python train.py --model="contrastive audio-text model" --encoder_activation="relu" --encoder_kernel_size=17 --text_encoder_qk_norm=false --text_encoder_parallel_block=false --residual_init="none" --learning_rate=0.0013 --l1_shrink=0.03 --epochs=149.4
Rows from block 11 of the audio encoder of a small contrastive audio-text model, named by matrix and row number. Rows with one number belong to one channel. Each number is 128 + 24 x the weight over its row's rms, rounded and kept within 0 to 255. All counts start at 0. Numbers have three digits each.
After each channel's rows are labels from the 100 clips, of 14848, where the channel reaches its highest value: "responds to" is what is common among them. Only what is clearly more common there than usual is listed. The data: short read English sentences (LibriTTS-R). In brackets: how many of the 100, against the usual share in percent.
# convs1: first pointwise conv (encoder.blocks.11.convs.1.weight, 128x128x1), inputs 0-127
# convs3: second pointwise conv (encoder.blocks.11.convs.3.weight, 128x128x1, transposed), outputs 0-127

convs1.96:143109125129100118128126125128086148157103129131105126125132127203128129127128125255129127125066118163128080127119124124128146088128142149165134126129162129129108127125129127126116133188126128126140129131129074128127201128111136129135118136132137103125130118129159130127113168089115169129126127148138127174136128143105128127126128118157128153131111122121129125128123128110127128128112
convs3.96:150130202137135129121143130128206142012165124130128120129164145147179158132137128123134126149153128131146218126128133143143129125128129125136119126126188151168170130130162115123128120127129130126128120115128114128195108128137064131131123144146129094147128125128128128127127099146135134158130175127126129113125143128127127128118127131128163126126123129185129127146123128129140129129123
responds to: the word "well" (35 vs 1.6)

convs1.46:130150051108168123118130128132092133107124138136129127127255126136135128127127132140129102057126126128127124151106148089125132126129110123127135127125122105134124124137134133126126134145119145127142205144120128129130134127128126120130123126110125149149117116130189123154133134203129127132115121133125130155103125123167059139132089131135133130145115089122129128134116174148135127128159
convs3.46:099126131128126132127119129115112078124103132000136113128115108126146128123112134189128131146125144104096129116128133091125129120129125127183116132119114092149237126108125084125132130118128123135126130144127117134137127131094127150128129128104130175126129128134121129117140055133121148127122128129130116128125121115140126160134146125139136104120126118165139132140137177076137129131129
responds to: the word "to" (33 vs 14.6); the word "of" (25 vs 9.8)

convs1.92:133121125132167194128113128119085118201130127120136216139094127130128131144136130123133151124115125155156142127136131131126138124132127110180143120168149130104127126126128128155145110123121141129109125115124129132128136113115132130128109100119133160130127130125115156043137170118097157113116119169098129142171095137132138130093128183128126245125134129125116132114122120130128128123144
convs3.92:139104106127100099122119123128136142128128127079126130128195148126069121128173131120097120093139161127128128111127107134118121138077135125139126037119126127138182146101204082129103127118138117145147111141132122136129116115129125176126113128124128103124137095130113129141152124095131129120144157134125072126134124141171129119147119127116119134138125115119087119116128127144112135023124
responds to: the word "i" (78 vs 18.2)

convs1.76:070115110129121125126126120149128131126239127131126127135129148134128128127128132130119127123128127114129131153127128130107139130121125124129134126133102235126130132117126126127129104140125129127126128124128129143129130132125130130085142147124126120129067160132130127121128124098128127127132151141135237123145129196128124130142176114128121129131130164128128130103132129023130125127117
convs3.76:141128135120094127128130096173128128128129126128243128128126121130126127128128128133128128128128128128124128128127128129097103166128130128036128144128124126123100124117128128128128114133128127128128115128174129106133128128111129117134128128128128128255142128128128128093128127128128127128161140127129129127126128127127157128133130128126129128110117128118108128128128128128119156128000
responds to: the word "the" (58 vs 25.1); the word "to" (36 vs 14.6); the word "of" (32 vs 9.8); the word "a" (30 vs 11.6)

convs1.100:128127128129144144127121128135124126169009234114128130118121122130127124128124128127135131084112129159133103127153130128128137107129105121131127127127128127152136160109127127128130140134129132127127129148155148129126129115125124124136088126117127140147131133138114144128105159124128128120081140179118077214143148128131129135134130129129245143131132124130125118133128114113127130130095
convs3.100:106061128078126128223128128124127129129151139132129132129146202123169158145129119111129126135159097113143128126128128131137128129207108124128144126129125130129120128129131137107129126122128128126128126127127128133128126068129136127131122129171107127129129126000139128135136125129147127128124126127155116128128137128122129126125086126135134106128126127128126120128128137122128127129129
responds to: the word "i" (87 vs 18.2)

convs1.79:141144128130120146149128132123128086149128144103128105127128131122132127124120135126117154129126129156128175159155011152127151138122108139148086128140130140107128170127127132127130088191122128108095126109178121144165132127128143128142129138196128177137121125128136172131130130125130139124129127148129127103132127129127116142134139187033117152071108130130143129078135117120138128128137
convs3.79:159135127126132119129155125103080129135053124129123124128130195130057125088153130127091134129089137126125038131121131127121146125131127117129133167110103118069170126134156185132112140118122127127157131170117090126091115118132127123100128103089106114078130127153128124125129127111128096131128159130125103215126127135131128099134106129147126129127146131124128128128127131115109128151162
responds to: the word "she" (59 vs 5.7); the word "was" (28 vs 9.9)

convs1.61:255116130125118048152140126140140139112058129129100116129117125120109113218129127125131127140109134111126134118130127122127126125119131125124132128134105127149128127125133112115191129136131119121130128131113130121129129128142142117132127131130104118150115072129150041127126128132128107120140085122132128131126141074125160129129129124128128127097126127139119157128136130117075126107118
convs3.61:128131129127135128128129129128114131141127129127128076127112127136116127124163132130129130126119131121126124128132129139128128130129137136130000129128114117132130127128083129129129128128120130128128130131128125144127127128127129119128126124120129129128128128129128198128075100127129100128129125128193131129136126128128127129049128127132128128126128121128129129128140121133128125143129
responds to: the word "said" (57 vs 6.3)

convs1.89:120105127128124120126131126128127192077127128128128060131126129149119138118116130189115117097129199115128120122104000160127099085136127135126127118126135129143124128128094123126126130135128126129128131148152127128127130129111135129128127123129127131128135128128128102098126130044138128127138127121135128130175128128113132110140128114081129118127130133132128127132120133121143126127115
convs3.89:126127105126139062103132113129126129119239098129134120125127126115126023126124124135098129127114123148126135124130148117118128152123158129149124125131127127079153128134127083134125133139124110127117128116132101116129059118133105151127129137112122131106117123127120128102120056069128115129130128092099141124155102134126117140062134126126100129128142127132133127125120138051129136127126
responds to: the word "he" (46 vs 10.8); the word "you" (35 vs 15); the word "was" (26 vs 9.9)

convs1.55:130116050127101149132128029165092128158125129130127127175130129135146122129130127114127128129128123129159174153145133119126116137109123106132130109156126130099044128124117127132131124129135135134125128123130138129149151129130182128116131129155138185137114126128145087098128136131149128127153128140122194128135129168136127139140169129127128130134121157107128124094218164118128128127075
convs3.55:124096109110128122127200127181129129125128065118255129140129128131099140131134131148127128158128129139123151132118126130123130131129135131122127104130129127160104132137128126105121128074129123127123124116214127108126126103128135136145132134144128125157133128134133128105117127133150128128173126126141128131125134127136122136131067113139126142147132128136128131129127123141129131138004
responds to: the word "of" (25 vs 9.8)

convs1.43:162149117129131120130110154114130127127127127130115124175128130047101170150127128104087132117100128118105125125127156159129136129144132102067143122171142144119126134134118131142132126101129134163128123127131136141087126129129128123123129129190244129165144127183159167128123132122139127119069134138102129124154133129129107130167125133139113128125169053118128121128130129124126129085130
convs3.43:126131129075128201115133126162127114131117122127128135123143148128135128133132131127119128140132155131139085125162127127175165130127127132132174143108100129131121128129079108174125120131175143134128114151117136127131199121133128163126138199133151153133159199128128126127142132121127135126121128078168125201034105160129156129141127129128127143129130098106134118127128126127127127166118
responds to: the word "he" (43 vs 10.8); the word "she" (35 vs 5.7)

convs1.67:123144134127145147129132129142128094147129129127136131119157129143149126126161139129128129030170130130084090133147149129130131127116118113135129127126127126126126128127119131124128124062128128122133198127137132130113141083129162128129124134150144127124129127126130116131143129194100143127125127137118128159082103127125076112123126120169166129141083115134128119003125130138128129130192
convs3.67:107126107123140105132130127129103132109137121255128145129126130128143107179127125102199128156178127131103122180096173129158130129129132128117129116130128128126127129146127118130127132133130128127126137106133127099129128128136079120128138131137133131132122146128159124126128135128127128133126155126124130131129153128127127129232112120134128139138135181128130181143119129129125126127088
responds to: the word "of" (30 vs 9.8); the word "in" (25 vs 6.5)

convs1.77:094118072131130154104127133126156129088128132145126119126146129105123111123094157149074134101159129116110112126129139126065130135128114116138129126165127131135206143143097167125117127127100121155138133221132135131127225137133150126130146147207133137123138125179110131130137089131160108130143129094107123129130127160121106162149126128142133128147134127121137108137098125140129127123127
convs3.77:160125136128101128121070129124128127131127134127129109131128131115083255112135169135143127128129136128182146123130124130127128129126133122121129135125126131110143134140154124130131128126139083130119127128128128200119125127133168137130116125129124128129125022129138128129190160141132136129128137166125043128131135128124138125119105116135114119130136129131126127128185126139127128163130
responds to: the word "of" (30 vs 9.8); the word "a" (29 vs 11.6)

convs1.72:120071105127118016114129133128183170127128133161132127130139129129126079133111096154120103116127145128097132106117104127126119127148172124129132128137127132132132130133124122114100128166127129123118019149134124129113240129107122122137114119141152140121112122135130127106127107132124136127128121138137123145124122134130118129127129129159135130093129121118128113132131162061130127126096
convs3.72:128140129128135129127125129128128123128112143134129106128128130128118255126128128138157125128129127126128136193123115132128127129129132130126126135133134128140127129128129129128176153137098127128128130136128123123121127129128128132128130129126127127129111052129137149126128127142127130129128133129100016128136167126124128143112129129137127128124124117129129134129142129125129128128127
responds to: the word "you" (45 vs 15)

convs1.34:123142133153128139125128127120127109127132128128130127231128184090157126127121143140128137115129133131192150192127169122126130137093132129118130127131115128120140137127132130111168126122120146151108127203142127167140125108122189127123128138144126151128122152134129127152163125123113132135128126142107154128128128130139057134157181160117131146140136129131117128070133222129114133129138
convs3.34:010130126114126124126109128129103131129117125107127126124122127127126147088142124107121128062126121135129138114135155111161120138128127125123128077145133128109112121112130125124132128130127148130135125151135137127129129127111141181128125135112125128136096127124124140128124134128128131126117000177131126024128112131138101131132147132128137120119125121150138120105126128125128123126195
responds to: the word "of" (29 vs 9.8)

convs1.16:152129122126124127127129125139130148110093130131123127127099125107128126178110126123140127127126126117126085128136200127124124123133125121176129101138127128129131126132109171085255136140134124122155128144130136128130132136127153128141115124149129127116131102149076113127128130203137119128137075119128126127131142128130126157141127128134127129126140127130130126124125130131126127126120
convs3.16:123130128136141129128129129128117132134128128130128097127112128138117135128126128125143131129121129128117128130128126139124126133129134128128000128128123114126132130128000132127128127128124128118128127117127118130121128130126116124127134125120137128125122127128127128127040085127128127126132127129123128129129130126129127128069130129127128127128128127128128140161129115137128126125128
responds to: the word "is" (34 vs 8.4); the word "this" (26 vs 3.7)

convs1.105:084155186130127137129123136120137121100153130135118088135113128115130130126137207151137132127132136126140123142155134138127126132132123157135120126105148111132122139126127140133134078122117139131144240137127123189167142128127121109133150134095208139158128121134125135202136095126124116123125124104136127111127158125133102123132091125056149128153176132163121137126134130118093128126133
convs3.105:120167114120127129128141106088138126126111128106130154133122137137129115143145128163098124091171087131136131144133141131130141113146083143141132134125135189152117132078124115024126134132147071090136129050140127128128117120128187147132117129141090125145129096127127128130118126125155128170121134128151134114090130142148129136149174122129132108142115127133129126083073118109174129185116
responds to: the word "is" (25 vs 8.4); text has "yes" (25 vs 1.4)

convs1.21:123129128147125143124129131121227129088102128131128087126168127114128127131097140125128129129155128111129127128156098125106126134123111126124126128132128126131138134120071127089130138136125112212124128201125129164161234128133147127142160168125136127158114128162128128127129081122178087128127129127125127137148171131122126171138126123124139137121146126105139141128123111136173127127094
convs3.21:135130129110146127127183110128138129092188114130128133127130133128167114129136127129133130135119117130085125109129112126167131123126071143130124108118143124143128131121119139069131141132108144110151121132128125100150128128129000128128068097123140138125130131129102119126138033126123127125129128129143137129143123125122127141156126127130165128129129082142122145130125131131131154168127
responds to: the word "he" (54 vs 10.8); the word "was" (28 vs 9.9)

convs1.122:133140138131255185136147150129131127128128128115172125121128130128138111125118126142119130123129128132089124148154114130119127166129125155130109129154129128162138129136157173127128094126113136106127129109129145120180128127141130128131106137128046082128128114140124173172127140136130133132103128183123127142130126126137114116128167131125131173136128129132126159125128104139176128125129
convs3.122:156127133140140129129100127128133126055253127138128093112081116102133145127063150104136146126128132135132198113132166105128125142127148127122116129174127174171148129127108128110135127157133130169110135137128128130155123153128134126127130154140147126135125117146129129127120129105092129148128132110034127068128130138124121130111124133128118128120130150123128124127129126128127094090128
responds to: the word "it" (46 vs 13); the word "was" (45 vs 9.9)

convs1.82:130128126127157146129120129121187127098126126132129102125137127127124128119119178125094118130130123080124120102130117142123134130164132134128112127131129129127128130127067139126133124132152124255150127223124138130127177126138129124129162136147149130131128126129129131127138042132154064131112123126099124129124153165127122137126132118127130125125190128107126111129117127133128125121127
convs3.82:144138128128103127129062129135133108143104153107133126142112134126072255128128166138126126122129126123142129128125127130127124123133128126132126127099101152110125122124131123154129128131141076127129126127122154200126099129129217129128129128131123106134110103116128134129131155131129129134111129129115122128169130128124129128092144127135090131123128158132127090117131114119132121187128
responds to: the word "he" (40 vs 10.8); the word "it" (31 vs 13); the word "is" (30 vs 8.4); the word "was" (27 vs 9.9)

convs1.4:128094128151127124102141122102130135167128128123127124124116118150128131153108119155147177112106131153131130128149137134116116161125126135135129128165132130153139124127129115144105105130129140101114126135120064127130149136101137139129103092126127132140129128129132139095116148129126157125117127138133128129138081118114140124124126125128129194235098126134125128123000050107143118126125
convs3.4:124123129117066127130128128123072106183120128127128114128128106119129129127103092137108137130128082127113076123123120128130127129145128127128129128135128100098106124126129158135132128100124139051130128170110131127117125128126131092125099126125093255126136146090130169127128123130107129091119053129120127203128127128127125108129128125127103108113127125129123130128131129129127127081133
responds to: the word "i" (69 vs 18.2)

convs1.75:126128160169143134114121137124131121174129166157128115123127127140128127129121132162094138123064195175133091130126171124127152130133125130128125127107111127250150130152158132097141139093100141087138127106118114158134129136125114137149129133142138096129144058129128125135119124130115148112128126179093127135124163124126127109149123131122132196132188128129127128099133127145111127126121
convs3.75:150129128127129125128128113140128131129192119129127112083030127121099088122123129107129128128126134126124128128119136126087095131120208107123127130134127021070136128138130151151125130123121125128126133125128112128126126127126121122017128130128150064096125127128140126121140072127128128130134128127108129128115106117128129127127124129123126128118137142127127127128126128064125130115128
responds to: the word "is" (41 vs 8.4); text has "what" (25 vs 5)

convs1.23:126127130113122130145161126136211133107128134129129128132140131128091119130126156127128128145130141124077079131124135120127117129122128123129126124125103128126129147132083133097116126129141115182123127151133178129101129132126141131136132129142164139128126128255102183132134119128128128110147122137128126111112132130129124148150088125130141123122128129120179121141115102127131065124127
convs3.23:096165133127137128149138143129132093116204116133128130129093135128133114142124174135122138190140125126124108127130135131128125130226119127090127134124118128128032127118127130133127128140128134134133125143128127128113132139061119120127143120128136119119104130136129123053096089121123090135108107127145142130134129109123128140123126134124130132126121113126145196170129133156126120203083
responds to: the word "you" (57 vs 15)

convs1.41:129124194128137127130123126159128134121131202128128126126130128129151144146127110128140123127134111130000126130134125120150127116124133126141129137129123140127128126110127033123131138130130163122130124132129135137128130120132128128129122129126129133129123126128128126124124135114128130127129126146129135131130147128129028128130128112134125130130146129134133125127128128183095211135119
convs3.41:128129127128127128026128125118129135127129123140062124000128127127132131127125135130137128127106136129126117127128124127129132126125129128129128128126128129131122128133127127098127128129128128129128127128068129128129138126133129129128125128127093166128128128128046128128128128127129141131134118129126127124128127130128129128128120130128128128129131121133128121126128128132128129135127
responds to: the word "said" (35 vs 6.3); the word "he" (28 vs 10.8)

convs1.60:129127051140012141115167118117126135073101129130128126120137126181128121128098138163128115131133177110115129120051017128127129102127128117127129120130123126148135129129119128132129192129128132127136130126131117157110132141050140129129160127131131133131131125146121133095105119123127132128127128152146128129129130128125123131131143119122148142097132137128099128131123131135158127127112
convs3.60:122144137147136140128098129127131148175132131140128128127125152129114235127126128091133127117121136153155165126135133100127127145130138124123135130142147131186145125125078128099131117149171121128112128119132130128125131129129255132127128133162131127140112126141130137139168199124130152129124130127101134132149136113123130131120154130115098122125125186145113109130127123142129125117125
responds to: the word "you" (53 vs 15); the word "he" (33 vs 10.8)

convs1.25:129113146138157130128127131098145131124127128135146090095129130148124130126118131127128117143137092128070081128148124159122106128132143149127127129133089128128122125118128128073146126117125128127094129128128129142139098121138129126135128131138112124129126128128138118109058128176134127128079126163129126110097144097122000084126103129121130206101162128141131066119121127136129124126128
convs3.25:070094100140128124129124128110114070118112148135128109124116085127100137129125132118118123121138127130127147080122223112124126130129112132132132129177128114136124135095130120063128135139148126131130146010121128121128128135127174124127088182144115126157113125124141142137102128128120134132075102124126145057113128133135118131137179138129125124121124128110134127134120079128131131127133
responds to: the word "was" (25 vs 9.9)

convs1.27:126161128098157157128117133123123122111127128128116122140054122066111133115131140114107103133130062122128127088100117127129144080113047085115119126128110127109128130135102128101130126126147128182209134175131135127122143109128128125128130118125130126106153125123125136033164074127167102125089127129097126131153127135128127145125124114141130138171151121098117122145128138136127133132128
convs3.27:157121125141125143113136127124132119136126131126132128123123200133128147122130133128146134119128117124132012116140079135120132119134104126129131136119000125107130126128147138165128126129126132149132112135115139126138137121145171090138128146124120100133170121128130126130131124160130130109102142130099087139126131167122137052126135090127124106063118098090118120128128126125129129125127
responds to: the word "she" (39 vs 5.7)

convs1.36:126221087142137129103097130128053004139126129133127126129127129115125129125143118132130125131157153124110151126129125127128115127124127125130127179125126127129162128130132120127127131103123134088119126126124097135135129152128124086124104165128126128130106128128128129117139128080129131139127164119122144129005106127147114123127172123133128105126165127129129123129121126117145128141140
convs3.36:138167127128127140124094117126138128125132127125128154129112128126140128132140116090127125126071130138131129128128090134134141126096189163127130096139137173121132134123128127157128126116135125131125134138125126128128106125255125132154089131127122125146125139128102130081155133133126128129112144128128127120128126207145115136133129110138124127153148158134129102095129135004139103127128
responds to: the word "of" (26 vs 9.8)

convs1.1:130130094135129112112132128109178129097128128128129146127126126185131131129120133169120124147125128128106118106120000137126138135114125142126013121136129139141124144122131129152126124174054132128124122127128106125110128129117155131130126123182122126145127128131139134114125129122118129129090128125163131133151129124107113124128129119125128176129130133120110160131127125126136124126132
convs3.1:188088113097099125138130126126126114117118127106129131130130127116146009162136124155132130157159127138129105130123116145119127116115115128128108135119112124050080130119123142128118129104127130126128126129128086145130097124094061093132130112127118129119142149114076106077125079128125069121103137127147123120102129128121128073129093118129121149126125121088080131118137138101118130109132
responds to: the word "he" (42 vs 10.8); text has "you" (38 vs 15.1); the word "was" (32 vs 9.9)

convs1.2:229135131126118132137128150132129117122130128128105163139128134092129119118128157140128142131132135113128141133131120135128142134126111075121196128132138128125128134134109036128134127127129126137128128132131095129126125127145122132130152239125148188152176129126130081136129130112141128129125128127115128127210123156118097156124129132086128119125116129128127146130154127126067128128133
convs3.2:125130127135142132129141126127119084142123129134129113130126140133107150127179132148125111143133118142131129036133128128147155128126110126129122100128163080137128128116080131199127132130128183114125126125130114134099126131129152118124132091128082152128133147115086125112150137114223110156088156145153233126133113129116131129126130123126094151129127160165169140127126141116125128137108
responds to: the word "said" (71 vs 6.3); the word "she" (47 vs 5.7); the word "he" (29 vs 10.8)

convs1.78:113144135140132135128129133128151125129127255130131134133124128093123122113118137127126130122129140116173112128127128144128128125127118125129113124113133129143146128127111132130136124117126119134126127164131149135128134149128132126129154127094127126135130129132085112129146102125131112121122165128145128128128141152131131131132110112127134125133168130121129127126126129126155128128104
convs3.78:125168128127127123142116129130073093129127129087128127128045126128084117093124110231053116109063129157126177125121128085128123128125116143128124056130201121139126128116121129127128144148127133173129139129129127128128126129120060170128129103125136129127123132129126126127127124127125105104120099125128158102126109124129128163157130134128126129127130129127138125093128128129102127125129
responds to: the word "yes" (45 vs 1.3); the word "she" (26 vs 5.7)

convs1.73:127129131127122131131126120125130084213121128126134141135128230130120126124041126152128122129124134165132142125130082136127135140072129181127099126127131128128126128108161128138129122127121128128088127093128124160153137210128118137126128131128125151128136127133149143132128131139108161125126123149110183126140125128127132136191152131128092120104127137133216126130120129131128127129119
convs3.73:195119159138148128129164126128115127128132125131126126135115144125118165132127133138128128160122130130125130128130128161129143121119129128123129087127128129099072127123146122125128126121135121127119130120129186131041129128090204136137123139127127120135219145127122129120123127127136129130128157127156128129130128101143155124116121126187131128131135135135129129126128127118133127139000
responds to: the word "the" (52 vs 25.1); the word "of" (34 vs 9.8)

convs1.11:129118116129102129127126126139126130124077129134113117125096127097127126157115126119131127128106133126118131128162174136126135114130113122159132124147124128179126119129114130042255137140127117138135129143127130125130140134126152127145122126153131117122129104143078110127125143149173109126133078111123121126135138104129129156160127128128131127107162127120128133105131136129124127124132
convs3.11:135122136119101129129126129127144123113140129128128208130141127114160104158117127128124124125140117126148124123129130125138128119119127128127255131127127166139128115131255110153127128128141129143126127151130143126145138126130144128129124126141118131133151129128128129129165176128127128129124129127137126127128124127125130131188128135125129132127127129128130125106127155117128128136129
responds to: the word "is" (30 vs 8.4); the word "this" (28 vs 3.7)

convs1.83:128128128135129136128128128128120128142089130128130118128129007127202127128121117132136136128131124161137129131142127128126126128121125128144129128115128127128129127125129105134104125129128131125158128127129134128136130044127128127140098128131129129135120116127132109128123128127128130119124064143128094151129124129128157128000142128097155114127139127133119129089129127080127126127106
convs3.83:133128128128127190079129128128134131127129128127128129124129127145085130041126128128092128128128162128189134051255125128126128128136127110126127133128127129128128128128129129134128127128127128128129129128128129128128194128128129128128118110115128133128129128209027129128128129128128127130131127126128129128128100125130128128129128128126135128123127130129126128129128129128128130128128
responds to: the word "i" (50 vs 18.2)

convs1.65:125108076126128128126119126117130125124133140131129129131129123230129127125131133129120130128142129130115123121139103143130145130135136121127117131168127125111096124130139138129124136121116088127129142123111113127129129133095136255128148126167134127102127116125121141089133172142114128140132127112123127112165134129127126122126089135118129128135127118132124130128134111129126129128130
convs3.65:126120130130120168129125126128148129119062127134130128131079124127154132130118117129128130126131120135127135127128144128116108125069163126129127130255136097131088134122120125143128127121129108130134146067124129129107083131127133109129031155129096131128130128127127144133130129123119140127080126127109128138129130127135127158126130096128129096125132119131115127140127134030127132126129
responds to: the word "and" (27 vs 10.2)

convs1.84:137121246127173097129128127128130128161121128134127121130132132123207132128128125135128127132130140169126138110146130124127129127138140130128135132130127090126102135126110105126127097128131127129127233125122128115107128088131123129130128128129126134131139129125129127059119222128115126120128128155131129160131116129130082120127132127123130124133127129126043174128145127152118127127147
convs3.84:085134112138126137171135055122151129121130128126134127137133174106213163098124225125139112125157183131130132132115159120142129090128164122123127081124135128135125131164007135128104133128129181143087130125127127126134137130134126122129131131130133128131123145123128162074141127130122132127109135109128126118129131129128127129131109127130115133125130124126127104124102167132130142151122
responds to: the word "i" (55 vs 18.2)

convs1.71:125128069123143103126122112140128132098128062128119123128128128238128087127128116106122132128124126108098128085114121127129198119124115115125137134148123128127120126129125120115125162134136118124131127136106133101127128127124133255126128129128128113127126224125130143095128149128086108125119136107124128142149136129126127141128126128136128133143103127117118125144129128128112128128109
convs3.71:130128128155128138128128128128130126132127128129128128128129128129132132128122127129128134128130128130131128127132128127128128126128125127127128127255129128128123130124128127128129128128128128129255129075128127128127127130129128136128085129129129128128129128127128132128128134097128130128119128127127137128128128129132122130128172123128128124126128128129127128128128132128128128128128
responds to: the word "to" (35 vs 14.6); the word "of" (25 vs 9.8)

convs1.48:231117181126086129129157130190095113127069129135158124138125129067174075132137130131130113129121127128114128142141116102128107109149121122129142129128131128108094126134129106146134112130141129161149128119138123162125128123127165113129131171140174140110130130124137069136129087098131111144199119094129124129094122143128150144124129126126128125126127130130075122065131166132121115114128
convs3.48:079142139126125127124127128128137148000125128094128128129126128130097122065127138181133132127120127043111124143121126128131118125104124127131121128107116128124129116128205104099130118127125117156128121136125133121144129128127139133137124139101124133144118122133127126128080126132117134126157118129218104124120127121130129132112127102135129127129128043117128128127126105126128131159128
responds to: the word "said" (40 vs 6.3)