{
  "encoder_arch": "quartznet",
  "model": "contrastive audio-text model",
  "dataset": "short read English sentences (LibriTTS-R)",
  "train_examples": 26041,
  "gain_aug_db": 6,
  "noise_aug": 0.002,
  "n_mels": 40,
  "hop_length": 160,
  "input": "log_mel",
  "spec_augment": true,
  "win_length": 400,
  "tokenizer": "word",
  "vocab_size": 5132,
  "loss": "sigmoid",
  "embed_dim": 256,
  "encoder_norm": "batchnorm",
  "encoder_activation": "relu",
  "encoder_drop_path": 0.2,
  "encoder_depths": [4, 7, 7],
  "encoder_kernel_size": 17,
  "encoder_stem": "single",
  "encoder_widths": [128, 128, 128],
  "text_encoder_causal": true,
  "text_encoder_width": 192,
  "text_encoder_layers": 6,
  "text_encoder_norm": "rmsnorm",
  "text_encoder_norm_position": "pre",
  "text_encoder_activation": "gelu",
  "text_encoder_mlp_ratio": 3,
  "text_encoder_head_dim": 64,
  "text_encoder_fused_qkv": true,
  "text_encoder_bias": "all",
  "text_encoder_qk_norm": false,
  "text_encoder_parallel_block": false,
  "text_encoder_inner_norm": false,
  "text_encoder_positions": "learned",
  "init": "trunc_normal_002",
  "residual_init": "none",
  "optimizer": "adamw",
  "learning_rate": 0.0013,
  "beta1": 0.9,
  "beta2": 0.98,
  "eps": 1e-06,
  "l1_shrink": 0.03,
  "ema_decay": 0.999,
  "max_steps": 7600,
  "batch_size": 512,
  "epochs": 149.4,
  "lr_schedule": "cosine",
  "final_lr_fraction": 0.05,
  "warmup_steps": 1520,
  "weight_decay": 0.1
}
Rows from block 10 of the audio encoder of a small contrastive audio-text model, named by matrix and row number. Rows with one number belong to one channel. Each number is 50 + 10 x the weight over its row's rms, rounded and kept within 0 to 99. All counts start at 0.
After each channel's rows are labels from the 100 clips, of 14848, where the channel reaches its highest value: "loudest band" is the band of the loudest frequency at the time of the peak. Only what is clearly more common there than usual is listed. The data: short read English sentences (LibriTTS-R). In brackets: how many of the 100.
# convs1: first pointwise conv (encoder.blocks.10.convs.1.weight, 128x128x1), inputs 64-127
# convs3: second pointwise conv (encoder.blocks.10.convs.3.weight, 128x128x1, transposed), outputs 64-127

convs1.122:51 54 56 51 53 09 54 45 55 52 44 49 00 49 50 50 50 48 50 51 46 53 51 35 48 52 50 51 50 53 43 47 53 50 53 55 48 51 61 67 45 49 56 50 51 42 51 50 52 49 42 53 54 44 71 48 51 46 44 55 51 50 50 50
convs3.122:40 64 50 51 50 65 52 50 42 49 47 52 50 50 48 49 50 51 51 49 50 50 48 67 46 46 49 50 50 32 45 37 34 51 47 48 50 49 63 87 51 50 50 56 50 62 72 50 68 68 39 51 62 58 41 51 53 47 50 50 53 50 44 55
loudest band: 250 to 500 Hz (35)

convs1.124:62 50 51 51 48 49 51 28 55 50 45 64 00 55 46 46 50 44 45 51 48 49 53 52 45 61 50 51 50 52 50 44 52 61 54 60 39 50 52 81 54 49 33 48 51 44 53 58 70 39 51 44 54 43 65 65 66 22 56 79 51 48 50 50
convs3.124:40 50 51 56 52 39 37 49 50 34 60 48 47 54 46 45 45 49 49 51 63 49 48 50 60 49 50 50 50 55 52 50 50 49 54 31 51 54 37 26 39 61 49 45 52 32 54 69 50 45 51 50 55 39 41 54 41 53 48 34 40 40 50 48
loudest band: 250 to 500 Hz (39)

convs1.111:51 50 53 50 52 51 48 47 50 45 51 67 49 50 35 54 53 56 50 39 51 50 47 56 49 49 45 50 50 42 42 50 61 50 42 49 48 52 51 51 50 54 50 54 50 09 51 50 47 34 48 50 51 49 43 47 51 49 52 50 47 50 49 42
convs3.111:48 42 50 42 39 50 49 49 49 49 47 52 50 56 49 68 43 49 50 49 49 49 54 51 60 50 49 65 45 50 44 47 53 50 49 48 50 53 52 51 50 51 50 47 48 43 63 50 62 65 44 41 50 47 81 50 52 48 52 50 88 53 51 40
loudest band: 250 to 500 Hz (38)

convs1.39:62 49 50 40 50 64 50 50 50 49 47 50 50 50 56 54 54 52 49 45 72 50 49 36 51 52 50 44 49 50 50 51 49 50 53 50 50 40 50 49 50 50 50 50 54 54 55 49 47 18 49 63 53 51 51 48 46 50 44 50 53 50 50 38
convs3.39:20 70 48 44 60 49 51 68 53 49 50 49 57 54 46 51 49 47 50 42 51 53 51 69 49 50 46 67 51 49 51 53 21 57 51 49 50 48 72 73 51 52 51 50 51 55 83 48 54 50 46 49 51 72 49 49 66 49 54 57 49 50 50 30
loudest band: 500 to 1000 Hz (32)

convs1.89:51 50 45 75 49 51 55 49 51 50 60 50 40 59 51 50 50 55 43 46 51 64 50 52 50 50 60 51 03 07 52 50 79 43 59 49 47 49 54 51 44 48 51 56 48 03 50 50 49 78 51 52 52 50 51 55 50 48 53 53 40 50 50 28
convs3.89:42 54 50 50 80 50 50 49 49 49 49 54 51 47 39 46 53 47 52 46 71 51 51 48 44 48 50 50 33 49 51 49 42 50 34 49 49 50 49 48 48 44 44 52 50 79 52 65 41 30 32 72 51 48 48 74 61 50 50 46 47 41 52 49
loudest band: 250 to 500 Hz (31)

convs1.44:38 45 46 36 65 60 50 51 47 53 45 43 51 50 50 39 47 49 51 50 49 49 48 50 51 50 61 49 52 56 49 50 50 51 52 51 50 71 46 54 57 64 51 46 75 48 46 57 73 00 32 51 80 54 49 41 33 51 50 53 56 50 50 33
convs3.44:57 49 44 37 43 51 50 50 53 49 50 43 47 51 50 60 15 51 51 55 58 52 48 51 48 49 47 49 42 53 26 56 61 51 41 50 50 85 56 51 49 40 51 69 68 52 56 57 51 45 59 51 51 70 52 59 49 62 48 50 52 50 49 45
loudest band: 500 to 1000 Hz (32)

convs1.83:56 49 56 60 50 54 44 48 55 50 45 27 50 50 48 47 46 97 51 45 51 49 42 48 57 51 49 40 48 39 46 52 51 51 49 51 26 49 49 63 57 34 53 51 82 44 65 46 49 37 50 49 50 59 49 48 49 49 38 60 51 46 50 41
convs3.83:74 48 52 46 58 60 75 53 52 45 46 46 44 54 49 52 33 49 53 63 42 54 54 69 44 53 51 30 80 50 52 49 41 53 52 54 50 59 53 51 59 42 51 41 52 51 50 41 62 36 51 49 48 18 46 48 38 51 99 50 35 53 50 45
loudest band: 250 to 500 Hz (32); 500 to 1000 Hz (25)

convs1.100:45 53 50 60 50 47 33 52 50 57 52 46 43 49 53 50 64 84 70 86 49 52 49 52 32 65 53 49 51 50 46 42 49 58 37 61 47 14 48 42 51 60 51 56 00 51 50 49 50 51 48 50 54 49 44 39 51 50 59 48 50 51 50 46
convs3.100:54 52 50 51 50 57 28 49 51 50 50 50 45 46 55 50 50 50 51 63 50 45 52 49 51 50 49 48 59 49 50 51 50 47 50 50 48 51 53 52 50 50 47 51 50 48 51 50 50 50 52 00 49 54 50 49 49 49 50 48 64 46 56 36
loudest band: 4000 to 8000 Hz (34)

convs1.96:50 50 49 50 33 49 47 51 51 52 54 51 50 62 57 51 47 51 51 53 49 52 52 48 48 47 40 61 50 47 51 60 50 34 14 51 51 50 38 44 51 43 49 50 49 44 50 49 50 49 52 50 23 48 49 53 49 47 51 57 55 50 50 44
convs3.96:32 47 50 50 51 51 39 42 32 50 39 50 42 44 50 52 54 32 50 50 66 32 47 51 51 51 53 50 46 50 51 23 48 43 50 22 50 45 74 51 49 47 41 48 48 51 46 61 48 79 50 45 47 50 52 40 62 52 50 51 48 51 38 63
loudest band: 4000 to 8000 Hz (30)